config.yaml
model: "self-supervised image encoder"
dataset: "photos of plants and fungi (iNaturalist)"
train_examples: 45211
image_size: 32
crop_scale_min: 0.3
horizontal_flip: false
translate: 0.06
rotation_deg: 10
color_jitter: 0.4
cutout: 0.4
method: "byol"
arch: "resnet"
norm: "groupnorm"
hidden_act: "relu"
weight_standardization: true
drop_path: 0.1
depths: [2, 5, 5]
kernel_size: 3
stem: "deep"
avg_pool_shortcut: true
widths: [48, 96, 192]
projector_hidden: 1024
projector_out: 256
projector_hidden_layers: 2
target_momentum: 0.99
init: "kaiming_normal"
residual_init: "scaled_by_depth"
optimizer: "adamw"
learning_rate: 0.0038
beta1: 0.9
beta2: 0.95
eps: 1e-08
max_grad_norm: 1.0
max_steps: 12300
batch_size: 128
epochs: 34.8
lr_schedule: "cosine"
final_lr_fraction: 0
warmup_steps: 2460
weight_decay: 0.2
Rows from block 7 of a small self-supervised image encoder, named by matrix and row number. Rows with one number belong to one channel. Each number is 128 + 24 x the weight over its row's rms, rounded and kept within 0 to 255. All counts start at 0. Numbers have three digits each.
After each channel's rows are labels from the 100 images, of 14976, where the channel reaches its highest value: "patch colour" is the nearest of a few named colours to the mean colour under the peak. Only what is clearly more common there than usual is listed. The data: photos of plants and fungi (iNaturalist). In brackets: how many of the 100, against the usual share in percent.
# convs0: first 3x3 conv, stride 2 (model.blocks.7.convs.0.weight, 192x96x3x3, standardized in use, each kernel summed), inputs 0-95
# convs1: second 3x3 conv (model.blocks.7.convs.1.weight, 192x192x3x3, standardized in use, transposed, each kernel summed), outputs 0-191

convs0.104:144126128163144137124151111158117155110112118165116083124089124081089085119148139163136117115144151161110173113114128118093137106121097111108112125136142159129189166134118143119169109093110120131081156157173152092148122112145115118106125155133165129129113123121105175133078144138129118105
convs1.104:130139146134102160126095132144053157121137125122132123122119118181128109142123107169109133144134173099135111097103144138115122090069106132120119142136127166179119132172175108107101142115167161134120126100110070157162045111120119111098128078112135148148100124116102134122090105144099107128100149141162157130143156142131092147121119150161128093142090149126133150116116144093103170123116118098078121112109134122126136128171124137112104133104129130117163150160116150135145159148143136158118137147112153105154114091104099100115091138144105126127090110134119112075160139140107131149
patch colour: brown (67 vs 35.6)

convs0.185:131107138129117152112142099118143116110107132138122100106115117143129110117128191109129144148053109143175099113131115153139149136119114116127114170102134130099114062134162098142121117134119115183134121167131102152105124125094145132112155134156083115103085123141170097168156096143136112156
convs1.185:123096082108139114130126137111158150114097112112136128105110115113162153123160143125163077128140141134132159147156120122155110088124153134116125163156132162162162119178128123145106136134157135166147158148086123152142167097122080164144119092091138126121147118089091101088087076127072079160102116131108103114097112094123131142134140078089144178103096122083139108142139093155146123138131117089136130108129145160101109114133108127148139119141148112117117148097166131112108141117152108104140103173142134105125079083107117110128140151136146134142140126133094115141075144151101121153
patch colour: pink (35 vs 3.8)

convs0.151:138088122110156103115110142106197073137130136077110113092128161154105121110138136113122157178113135097137094141142145155136116124133150133170110124130087173143098099097120101094116124115138128109104083129115113157109137141120151135117126165137123176134140150153133110100156155155159153147
convs1.151:098099101106111172122114062137122100075110119136140098099087098138145143121152116089159169124137124151146173138151128141149072134116163147150170131118132128103145155094103130157135143125131127137127131155131097128106156074100114125095127113081136146153113134107094142160135079158099089118176127137100122129159186188135121135159125176126127120108158168165125158136159138133138176116128139146150101117148147132156128121141171109135134129110130134096159132153123138093117121128163133120170141159130159121133113172144127116115121141104136145148130160164127180141118112147127150147
patch colour: grey (76 vs 48.5)

convs0.108:116111133149128112111122123139142132119133159109124124080089163115098127137146174154131122144146117142189160171175128140116131114101159150135103103133115143105141135134084092162163109117102110130111118165143139132102126108135142062108169120102144100125139141083094157126087151141143091101
convs1.108:128101154129101130095073098134111134102121122122139122122106112147153138118066106110139146109080082167171103133064089141065100125132089109112104152097123103125157128116108133149144120128124114143119156119103139119117127107113134101129137101129153133121151137115120047047113127126111124094113056125113141130147161153120103103148136111122141130111110133121082137099117095111136134101148115112133110155154076148129121126117125131103135139112131135063131101115153131152117143145155121132129151109090133109120130085122103132100145147145147124083076106123129132133153157166145127097
patch colour: pink (33 vs 3.8)

convs0.113:134144135135106147152133132126115138110126136159139159119113155116089104170201151161143131145145158104157144106155160137138091105091159133120099102140106092143136134144095146131151118114069102129132149153136178135104132088147111114119109120144148106119128121085081158108103162086123140104
convs1.113:148129160150127135120132151143124114180149155114135164145170160161142129143146153162123138145142160138122112145133150131148172127126139121121120143106120157112117148108115133107144131140104100098114160153168168103155083119090162102133172168154132146073161150145150111121132155120155146115128118123158137145160115147122141106164162172099151097113112131174087173142110078119110154127109078136128077147078129154138150090125106140125101158163130117104114137127134188105102140138153107105131118115128138137108125096097112082126107158147097090122118098091119146127187128161134132112
patch colour: brown (60 vs 35.6)

convs0.9:160102154191103143121163097153128090145116142128099112140110137140152146084135134115104118141160080137163151157144132136072157120122139124127142148102143123138145134104118098146135157135114111123110144138091108087079132133108104095090181161098162155131114097111110098140109158153123119130
convs1.9:117113087126121112103093122137099135095128120116115109113105105121131093129076097103138087105063075100124089147090095127082123129130089130109098093096108089073148128071086131146141122116107079108129102089094106088086130088114105135094120131131102102121131118161136084106125137108134130118150086109086162148132105137125085107105090117145129131123115111148101143133125099095120089110122137122124117146138087105128114118111129131101125123114135135110134102139142080168143153138139137104135128086109117115142109120112107121069133108112123104081120100100134143132109137098140124090
patch colour: pink (53 vs 3.8)