config.toml
drop_path = 0.1
kernel_size = 3
avg_pool_shortcut = true
widths = [48, 96, 192]
projector_hidden = 1024
residual_init = "scaled_by_depth"
lr = 0.0038
beta2 = 0.95
eps = 1e-08
grad_clip = 1.0
steps = 12300
final_lr_fraction = 0
Rows from block 3 of a small self-supervised image encoder, named by matrix and row number. Rows with one number belong to one channel. Each number is 50 + 15 x the weight over its row's rms, rounded and kept within 0 to 99. All counts start at 0.
After each channel's rows are labels from the 100 images, of 14976, where the channel reaches its highest value: "place" is the part of the image that holds the peak. Only what is clearly more common there than usual is listed. The data: photos of plants and fungi (iNaturalist).
# convs0: first 3x3 conv (model.blocks.3.convs.0.weight, 96x96x3x3, standardized in use, each kernel summed), inputs 0-95
# convs1: second 3x3 conv (model.blocks.3.convs.1.weight, 96x96x3x3, standardized in use, transposed, each kernel summed), outputs 0-95

convs0.81:46 55 43 49 34 88 69 71 47 42 45 64 39 29 64 46 64 57 49 46 21 23 12 23 64 97 61 44 53 51 58 32 46 58 53 39 30 40 69 39 49 55 41 36 40 51 28 46 42 51 35 56 59 47 50 40 21 49 53 34 69 48 52 58 50 52 37 44 60 59 65 74 47 53 54 28 58 62 60 63 50 43 33 42 61 60 81 64 47 53 62 93 31 70 59 52
convs1.81:63 49 42 64 38 68 67 36 55 41 66 69 53 71 28 34 41 46 83 40 64 27 36 21 49 45 48 72 62 47 49 60 53 64 55 75 59 69 52 40 54 22 27 36 40 52 51 28 37 43 45 55 49 60 53 53 26 37 33 59 48 60 44 31 64 49 63 37 59 45 30 38 71 49 59 51 88 38 54 47 58 69 55 59 53 54 67 44 86 44 99 56 43 59 70 53
place: bottom right; top right

convs0.17:41 19 54 37 66 42 71 64 72 48 70 42 29 91 58 44 47 45 61 46 57 59 54 53 64 44 53 51 49 60 64 26 49 24 39 48 33 37 53 69 48 52 74 35 67 32 76 54 39 39 45 62 74 68 42 54 69 47 45 69 59 55 41 31 60 64 77 31 15 36 61 41 40 73 43 62 45 76 19 49 36 20 40 62 39 47 47 32 25 48 49 58 69 53 47 51
convs1.17:75 41 56 65 52 64 57 53 78 63 64 49 41 69 46 52 68 47 48 33 29 31 56 67 32 68 69 26 49 65 50 49 32 55 52 47 87 55 57 46 52 69 54 59 39 62 42 68 30 51 62 25 47 45 57 99 90 56 48 39 65 59 43 44 24 55 52 56 65 74 34 60 39 55 46 22 44 51 31 45 45 48 21 64 53 55 64 65 69 70 63 52 44 48 61 67
place: centre

convs0.73:43 44 68 68 61 70 72 64 29 54 58 65 40 12 59 55 64 53 46 43 38 28 17 21 62 70 49 32 66 45 57 41 53 49 64 39 26 60 50 27 55 45 72 26 43 59 35 47 43 38 26 45 68 53 32 43 45 35 33 42 70 31 54 48 67 52 39 67 54 48 66 35 42 39 49 32 62 44 57 77 61 39 21 46 55 60 73 65 62 72 69 85 37 58 42 52
convs1.73:85 44 32 84 22 79 71 47 73 51 74 45 50 65 33 34 54 57 78 44 38 10 74 52 41 72 74 51 21 52 48 68 64 48 51 39 50 50 55 49 68 38 18 47 36 25 53 67 62 66 45 47 39 46 48 49 43 55 48 55 35 64 48 39 65 40 30 47 52 35 48 47 61 28 46 40 64 49 41 30 59 53 44 66 65 35 63 62 74 52 74 59 66 47 63 52
place: bottom left

convs0.7:37 66 55 64 62 47 40 84 58 54 14 67 39 46 35 43 69 65 17 35 53 82 28 58 73 71 50 60 39 27 59 48 46 47 57 61 64 32 56 55 45 44 20 31 37 32 51 19 34 60 61 57 63 63 42 32 39 49 70 50 60 53 49 44 48 57 60 64 61 65 51 75 61 58 46 59 35 56 81 54 36 85 41 38 47 62 36 29 60 54 31 30 59 58 39 34
convs1.7:16 61 34 22 68 27 20 41 37 47 40 59 43 43 39 29 50 48 43 54 34 59 50 43 52 60 67 38 64 34 67 25 33 77 46 89 45 36 42 40 52 57 43 27 51 42 41 41 21 40 40 46 61 66 75 48 45 49 64 32 64 60 48 47 76 66 64 65 40 32 56 48 79 60 79 74 74 48 59 54 49 71 72 70 43 64 54 60 63 53 68 50 51 57 58 48
place: bottom left

convs0.20:51 47 43 50 63 56 49 48 66 32 49 63 46 67 37 41 47 63 37 59 70 74 65 66 57 16 48 45 34 32 56 40 32 49 57 47 57 53 50 44 49 59 62 48 80 46 79 61 47 47 70 49 54 67 66 68 69 86 69 64 43 60 55 48 58 48 59 45 41 39 33 47 49 71 63 65 60 50 21 46 25 46 57 59 20 11 17 27 43 44 38 15 50 32 23 52
convs1.20:60 45 69 41 71 35 28 40 63 60 70 26 49 49 53 56 48 44 38 41 39 32 43 65 33 47 50 50 74 65 28 62 58 59 49 57 32 60 51 48 36 52 85 52 51 68 35 47 49 48 68 26 55 57 51 80 81 49 23 56 52 60 47 58 35 34 44 47 50 86 25 49 25 54 29 24 53 51 50 54 33 21 29 31 58 30 73 82 54 74 50 46 43 47 33 48
place: centre

convs0.67:67 31 71 59 43 36 34 42 39 73 66 46 35 27 63 29 49 51 38 41 46 60 56 67 61 44 63 37 51 58 73 13 38 50 77 47 49 17 48 58 62 43 59 42 57 51 66 20 52 57 28 55 80 16 21 43 49 49 61 58 36 35 47 48 70 39 05 49 39 47 73 30 55 45 47 44 47 48 64 29 28 45 31 68 60 51 43 38 40 61 70 52 36 53 43 57
convs1.67:44 39 52 48 58 52 46 51 57 39 54 17 31 61 47 40 52 27 55 41 42 41 37 34 46 40 40 67 63 68 41 00 44 61 37 74 60 59 45 67 58 63 56 56 43 62 66 45 49 64 37 69 46 08 23 43 62 54 22 47 42 22 45 49 52 10 17 26 64 23 45 47 47 53 62 65 42 45 60 31 55 55 71 42 23 51 50 54 47 36 70 33 48 52 63 51
place: centre

convs0.33:40 59 42 51 56 66 55 86 53 59 41 76 63 00 43 44 67 47 36 67 52 46 34 33 58 64 45 41 51 47 49 28 57 67 48 29 51 19 18 46 61 54 37 36 48 68 56 62 32 35 37 49 75 52 70 50 21 64 75 40 69 71 66 32 39 53 49 50 59 70 56 61 35 59 35 41 57 39 76 50 50 44 17 38 31 59 54 36 64 48 48 64 51 45 52 43
convs1.33:42 47 48 43 43 42 48 33 48 46 57 53 45 48 31 55 47 17 59 32 49 41 39 48 46 39 38 57 41 41 26 54 50 52 20 56 45 37 21 24 23 21 44 14 44 14 15 43 61 54 22 56 50 73 37 36 15 40 55 66 62 54 48 26 40 38 37 44 44 55 32 46 52 54 64 59 45 48 66 49 44 65 60 52 51 58 48 35 86 49 55 46 87 47 64 68
place: bottom right

convs0.18:40 12 39 47 29 74 49 90 34 57 48 43 37 43 67 36 47 55 55 40 48 57 46 71 64 51 53 48 60 48 74 36 17 30 63 47 52 52 51 71 59 59 50 36 66 48 81 62 46 41 35 35 72 43 45 52 65 51 46 23 58 48 57 46 58 56 22 27 53 52 73 40 35 48 16 46 31 58 15 38 45 30 27 58 53 76 41 48 44 49 62 57 35 78 59 62
convs1.18:45 51 49 57 73 47 44 61 64 58 71 40 60 86 30 84 40 62 59 42 50 46 37 56 38 57 35 61 40 54 23 63 46 47 34 39 69 34 25 62 36 37 34 58 23 38 67 35 37 45 34 12 41 65 53 59 49 45 16 48 55 40 27 37 38 50 58 52 66 46 40 63 24 72 31 26 57 54 51 62 29 61 22 66 59 35 49 64 19 61 52 48 47 41 66 61
place: centre

convs0.1:55 66 48 48 67 53 58 03 53 30 47 56 29 67 49 47 42 56 62 29 57 51 56 52 35 48 55 49 55 53 31 70 70 37 31 40 48 62 64 31 34 67 59 73 28 44 05 27 69 42 73 51 27 54 61 54 66 50 29 57 42 40 31 63 66 43 66 53 48 40 28 40 40 45 71 50 41 76 45 27 47 39 62 54 69 15 60 65 62 54 45 33 22 56 42 62
convs1.1:51 60 71 45 79 25 35 48 40 53 68 66 47 39 31 35 49 30 52 38 40 38 44 64 48 59 61 42 36 61 54 70 73 33 57 35 42 34 27 10 02 21 50 19 41 25 26 27 38 42 52 28 57 55 39 38 56 30 52 69 64 57 51 47 25 60 63 62 50 49 39 54 50 52 29 34 40 27 43 58 39 40 26 48 58 58 54 49 39 52 41 50 43 55 47 30
place: centre

convs0.56:35 61 50 31 71 36 78 64 52 54 63 56 53 69 52 47 46 31 19 52 64 44 47 34 58 63 45 37 53 72 56 21 58 42 42 77 62 49 68 72 56 29 34 66 73 44 70 52 32 61 17 63 47 49 35 45 25 23 60 46 69 58 44 12 27 65 68 38 59 46 58 54 48 39 47 62 61 50 29 64 63 46 76 48 26 64 58 27 55 41 46 76 56 33 52 54
convs1.56:38 70 34 48 47 43 65 52 34 22 16 61 71 30 36 53 65 65 50 53 69 63 57 62 45 60 61 72 41 48 66 48 74 77 42 82 23 44 37 27 38 26 50 19 54 31 35 44 28 54 55 38 55 64 54 49 40 39 69 65 64 20 36 61 14 63 60 51 53 54 56 66 62 27 53 57 46 54 51 27 28 22 57 47 46 51 37 35 51 40 42 52 57 32 53 61
place: bottom left

convs0.93:44 49 38 13 47 60 80 69 65 37 52 46 54 81 67 50 40 33 08 32 36 29 28 38 57 58 62 60 62 59 28 58 45 56 56 62 05 45 53 64 44 69 39 40 62 41 64 54 24 58 37 53 31 39 52 57 46 42 40 48 44 58 58 37 79 50 62 37 57 43 53 69 56 38 41 66 44 51 09 50 61 51 46 58 37 57 47 34 44 32 19 45 62 33 48 32
convs1.93:28 69 23 70 20 58 65 58 44 39 02 67 70 53 82 49 55 50 46 43 62 55 34 52 54 45 51 65 56 31 51 42 51 34 61 41 46 63 73 66 47 38 64 59 49 53 64 46 45 65 79 97 34 57 48 64 62 59 65 49 49 41 56 55 30 61 67 68 48 45 49 58 30 50 38 48 51 64 49 73 25 45 39 31 55 44 54 56 86 72 62 61 70 54 34 52
place: top right

convs0.62:39 26 40 65 68 27 65 42 60 44 42 48 31 79 43 55 41 69 60 53 59 78 50 49 58 41 54 57 65 52 23 24 80 38 38 60 30 17 27 22 62 57 38 19 50 59 46 55 38 49 53 60 62 59 42 52 60 61 50 48 77 41 86 53 50 56 82 68 45 47 47 21 46 60 47 61 56 50 90 72 23 58 55 65 37 48 55 53 41 47 60 41 44 57 43 50
convs1.62:78 41 49 75 71 71 62 43 54 40 65 77 42 41 25 43 69 61 54 60 36 62 69 44 46 57 79 22 40 42 79 50 47 41 55 46 53 31 80 36 58 60 66 31 57 57 33 67 55 68 44 29 54 84 77 52 52 70 71 61 71 59 55 28 64 33 40 52 43 51 39 53 69 53 80 68 58 52 46 67 72 79 60 77 50 61 56 53 45 47 50 47 45 65 60 44
place: bottom right; bottom left

convs0.75:48 50 53 57 29 68 58 49 52 58 49 67 46 53 63 41 57 60 70 35 20 06 43 38 61 76 60 49 52 55 55 38 59 52 51 47 46 55 68 35 34 51 35 34 35 45 22 36 38 57 55 61 55 58 56 37 22 42 46 14 63 44 51 52 59 45 26 46 43 75 57 78 60 30 65 24 68 60 67 53 71 35 44 62 54 61 72 72 44 59 77 91 34 69 59 46
convs1.75:87 38 64 95 48 69 79 47 38 68 59 67 45 45 17 46 51 37 66 62 45 21 59 27 66 61 60 69 74 45 62 66 72 70 54 72 63 72 50 60 63 32 49 68 60 50 55 73 41 62 39 51 52 73 54 58 51 51 44 64 49 66 63 51 59 57 73 67 55 53 29 32 71 47 50 51 70 55 60 62 65 66 36 73 48 62 56 46 65 68 69 63 55 62 53 46
place: top right

convs0.0:36 44 33 55 62 55 65 78 68 44 25 66 59 70 54 50 48 73 36 51 67 96 55 59 56 57 45 51 56 34 65 48 41 48 48 54 40 31 19 36 26 20 29 56 67 34 47 56 34 42 62 49 68 65 46 56 66 76 90 57 71 57 57 51 40 64 72 66 50 33 40 48 48 72 60 55 48 43 77 62 21 63 46 51 29 54 47 39 47 37 32 31 39 68 39 56
convs1.0:65 60 43 63 76 57 49 58 59 52 66 49 56 43 44 47 51 38 31 69 60 61 39 58 37 34 42 60 41 33 41 47 38 38 54 49 37 42 65 54 53 49 64 71 65 63 56 75 60 63 31 69 61 82 60 51 62 57 48 68 64 40 50 25 64 33 52 46 45 61 35 48 83 69 92 81 83 51 56 76 70 83 88 67 48 35 56 47 38 38 38 31 44 49 41 39
place: bottom left

convs0.88:52 32 68 65 41 64 58 77 20 73 42 60 37 01 57 64 30 14 58 31 47 39 16 32 62 71 49 35 61 43 61 45 26 52 62 55 57 83 71 55 55 59 74 37 69 47 64 56 47 19 46 41 67 57 43 56 62 29 50 37 72 36 32 42 32 48 50 43 46 28 48 43 52 53 52 54 52 46 43 75 73 54 39 43 51 63 52 57 55 59 50 73 48 62 52 45
convs1.88:44 53 38 56 18 75 68 81 56 55 52 25 67 60 45 80 60 65 56 74 50 57 58 47 56 68 60 59 70 49 30 82 43 70 63 73 61 66 31 77 51 39 30 73 35 38 69 62 73 55 43 20 38 35 20 51 40 53 33 40 32 79 54 67 53 56 57 40 49 45 42 56 45 57 29 23 64 41 54 72 41 54 34 52 57 45 50 47 33 37 36 46 52 39 44 42
place: top right