{
  "arch": "resnet",
  "model": "self-supervised image encoder",
  "dataset": "photos of plants and fungi (iNaturalist)",
  "train_examples": 45211,
  "image_size": 32,
  "crop_scale_min": 0.3,
  "horizontal_flip": false,
  "translate": 0.06,
  "rotation_deg": 10,
  "color_jitter": 0.4,
  "cutout": 0.4,
  "method": "byol",
  "norm": "groupnorm",
  "hidden_act": "relu",
  "weight_standardization": true,
  "drop_path": 0.1,
  "depths": [2, 5, 5],
  "kernel_size": 3,
  "stem": "deep",
  "avg_pool_shortcut": true,
  "widths": [48, 96, 192],
  "projector_hidden": 1024,
  "projector_out": 256,
  "projector_hidden_layers": 2,
  "target_momentum": 0.99,
  "init": "kaiming_normal",
  "residual_init": "scaled_by_depth",
  "optimizer": "adamw",
  "learning_rate": 0.0038,
  "beta1": 0.9,
  "beta2": 0.95,
  "eps": 1e-08,
  "max_grad_norm": 1.0,
  "max_steps": 12300,
  "batch_size": 128,
  "epochs": 34.8,
  "lr_schedule": "cosine",
  "final_lr_fraction": 0,
  "warmup_steps": 2460,
  "weight_decay": 0.2
}
Rows from block 6, named by matrix and row number. Rows with one number belong to one channel. Each number is 50 + 10 x the weight over its row's rms, rounded and kept within 0 to 99. All counts start at 0. After the name is the row's rms in percent of the matrix's.
# convs0: first 3x3 conv (model.blocks.6.convs.0.weight, 96x96x3x3, standardized in use), inputs 60-71, a 3x3 kernel for each
# convs1: second 3x3 conv (model.blocks.6.convs.1.weight, 96x96x3x3, standardized in use, transposed), outputs 60-71, a 3x3 kernel for each
convs0.22 094:47 52 53 46 47 53 46 43 50 51 49 47 45 49 52 49 58 52 48 71 43 62 71 32 49 35 40 60 55 51 46 49 48 46 52 61 64 64 52 65 59 41 47 38 40 46 38 56 42 43 58 60 53 59 50 42 50 42 41 54 58 58 55 48 48 45 43 43 50 54 48 51 40 48 45 51 51 39 51 47 53 39 45 50 46 44 46 53 42 37 50 65 50 66 69 47 49 37 48 33 39 48 37 45 52 51 53 53
convs0.23 093:50 51 54 40 39 45 44 37 40 53 55 53 53 58 58 51 58 52 32 52 41 37 62 43 31 46 34 56 53 52 53 54 47 47 55 48 55 54 49 61 65 57 56 59 51 61 49 58 51 32 51 66 51 58 61 59 61 53 48 53 60 59 56 45 45 54 43 42 45 45 44 43 39 41 52 50 55 53 49 51 47 37 35 48 38 33 48 43 33 40 47 56 50 57 68 57 49 51 50 49 49 44 52 48 44 49 52 42
convs0.24 100:39 46 47 36 44 39 49 52 47 66 60 60 71 67 64 54 53 55 44 49 57 48 43 49 44 40 45 67 68 63 55 50 45 46 45 44 78 72 65 80 75 69 71 62 61 60 59 56 54 50 51 64 62 54 44 49 50 34 41 46 44 47 45 50 41 41 52 61 57 56 65 58 55 55 51 49 50 47 44 46 44 43 48 37 46 50 38 38 48 45 61 63 58 61 58 52 58 57 53 50 62 62 41 44 50 30 27 32
convs0.25 098:54 60 49 41 54 48 40 46 38 48 47 51 52 47 52 68 66 57 53 58 43 39 57 37 40 58 37 37 54 45 60 77 62 45 62 49 71 70 54 77 79 66 77 86 72 47 50 35 48 58 54 45 59 35 38 38 33 56 58 55 41 40 36 53 50 54 74 63 66 56 41 46 47 56 49 57 75 70 35 58 44 40 66 45 41 70 44 36 68 42 55 52 40 55 64 54 56 59 52 37 44 39 53 63 55 37 50 43
convs0.26 099:46 46 48 38 37 42 35 33 38 56 49 57 64 55 51 71 69 51 53 46 43 53 48 45 52 50 42 56 53 41 54 54 44 36 43 48 73 73 65 83 82 69 74 80 70 64 65 56 65 62 60 67 65 67 40 41 38 32 39 46 24 30 42 36 50 46 47 59 52 50 60 52 53 49 43 61 62 55 45 45 46 53 48 33 56 53 45 54 57 46 57 49 54 63 53 54 66 59 54 54 43 33 64 51 41 59 49 43
convs0.27 100:56 51 48 50 47 46 48 41 37 56 57 56 58 70 72 56 68 59 49 49 50 57 37 48 59 38 42 71 64 45 62 47 35 53 44 38 64 59 56 68 65 61 67 65 62 50 60 57 53 56 59 62 57 61 52 52 47 46 46 50 42 40 43 46 40 57 32 60 78 32 66 73 59 62 48 62 55 42 48 45 44 46 38 31 50 40 31 57 39 32 58 45 44 61 45 54 63 45 45 57 56 50 64 52 43 56 44 35
convs1.22 105:42 47 47 38 47 43 37 46 45 42 45 47 44 44 47 44 47 49 45 45 44 45 55 57 50 60 58 43 38 44 48 46 54 46 51 54 44 43 41 53 44 49 52 52 56 54 53 45 51 52 38 46 39 38 47 44 44 45 43 48 50 52 44 62 56 51 57 51 46 56 47 52 48 49 58 54 60 64 56 57 62 66 59 62 65 62 56 63 67 57 34 44 50 34 44 52 39 50 55 60 54 54 59 60 59 57 58 62
convs1.23 116:45 47 47 47 46 43 56 50 49 65 67 70 62 62 68 61 62 66 51 55 64 56 56 58 67 63 66 51 48 49 58 57 57 52 53 53 53 53 51 54 57 58 53 52 54 66 60 59 65 54 58 54 54 63 58 61 64 58 55 52 74 66 49 63 55 56 53 55 57 58 58 67 46 53 49 44 56 59 42 47 56 64 54 60 68 56 51 71 65 61 62 72 73 65 72 73 68 71 72 52 47 47 49 41 43 45 49 54
convs1.24 110:58 59 53 52 53 50 49 47 53 41 41 42 38 40 41 37 37 38 35 41 33 44 52 40 38 46 35 38 43 42 43 46 44 45 50 48 46 46 38 56 55 46 59 60 57 56 59 51 53 57 49 34 37 39 59 59 59 56 58 58 51 47 50 62 63 60 52 53 55 47 50 55 62 63 60 56 56 52 48 49 56 51 62 54 54 63 54 42 44 37 37 37 39 37 38 40 40 40 41 59 64 63 63 63 60 50 46 45
convs1.25 105:46 53 52 57 67 63 61 67 56 50 57 56 60 67 64 56 63 60 47 52 45 45 43 36 42 41 41 58 58 52 58 62 58 48 52 50 55 56 45 52 53 49 48 47 40 45 57 60 39 48 59 56 62 64 46 54 57 53 51 62 58 60 59 53 61 59 56 63 71 53 61 58 32 51 48 40 68 58 31 47 41 52 59 59 53 60 55 53 59 52 51 56 55 57 62 57 59 61 57 57 58 59 51 59 63 44 50 58
convs1.26 082:62 61 55 61 62 58 69 68 61 45 41 41 46 45 45 44 44 44 51 51 39 50 49 37 49 46 38 44 50 50 51 55 51 48 52 49 52 54 48 54 58 54 52 49 47 70 62 50 60 50 38 69 57 42 60 58 51 66 57 53 80 68 61 53 52 56 45 51 59 48 48 53 55 57 50 64 69 57 58 53 48 51 50 52 53 43 42 58 54 49 41 42 43 41 45 45 37 39 42 61 53 42 64 54 42 60 53 48
convs1.27 084:57 60 53 49 49 47 47 53 54 45 44 44 44 44 44 40 40 41 57 50 47 60 49 47 51 45 39 43 50 51 49 53 53 50 50 50 28 39 47 42 52 56 51 57 55 60 65 50 57 53 38 45 43 30 61 61 55 61 56 48 54 55 53 68 57 47 60 50 50 58 49 56 64 61 55 61 61 51 54 55 53 68 69 58 71 63 46 64 55 48 41 43 44 41 43 45 42 41 43 72 61 55 76 50 34 70 43 33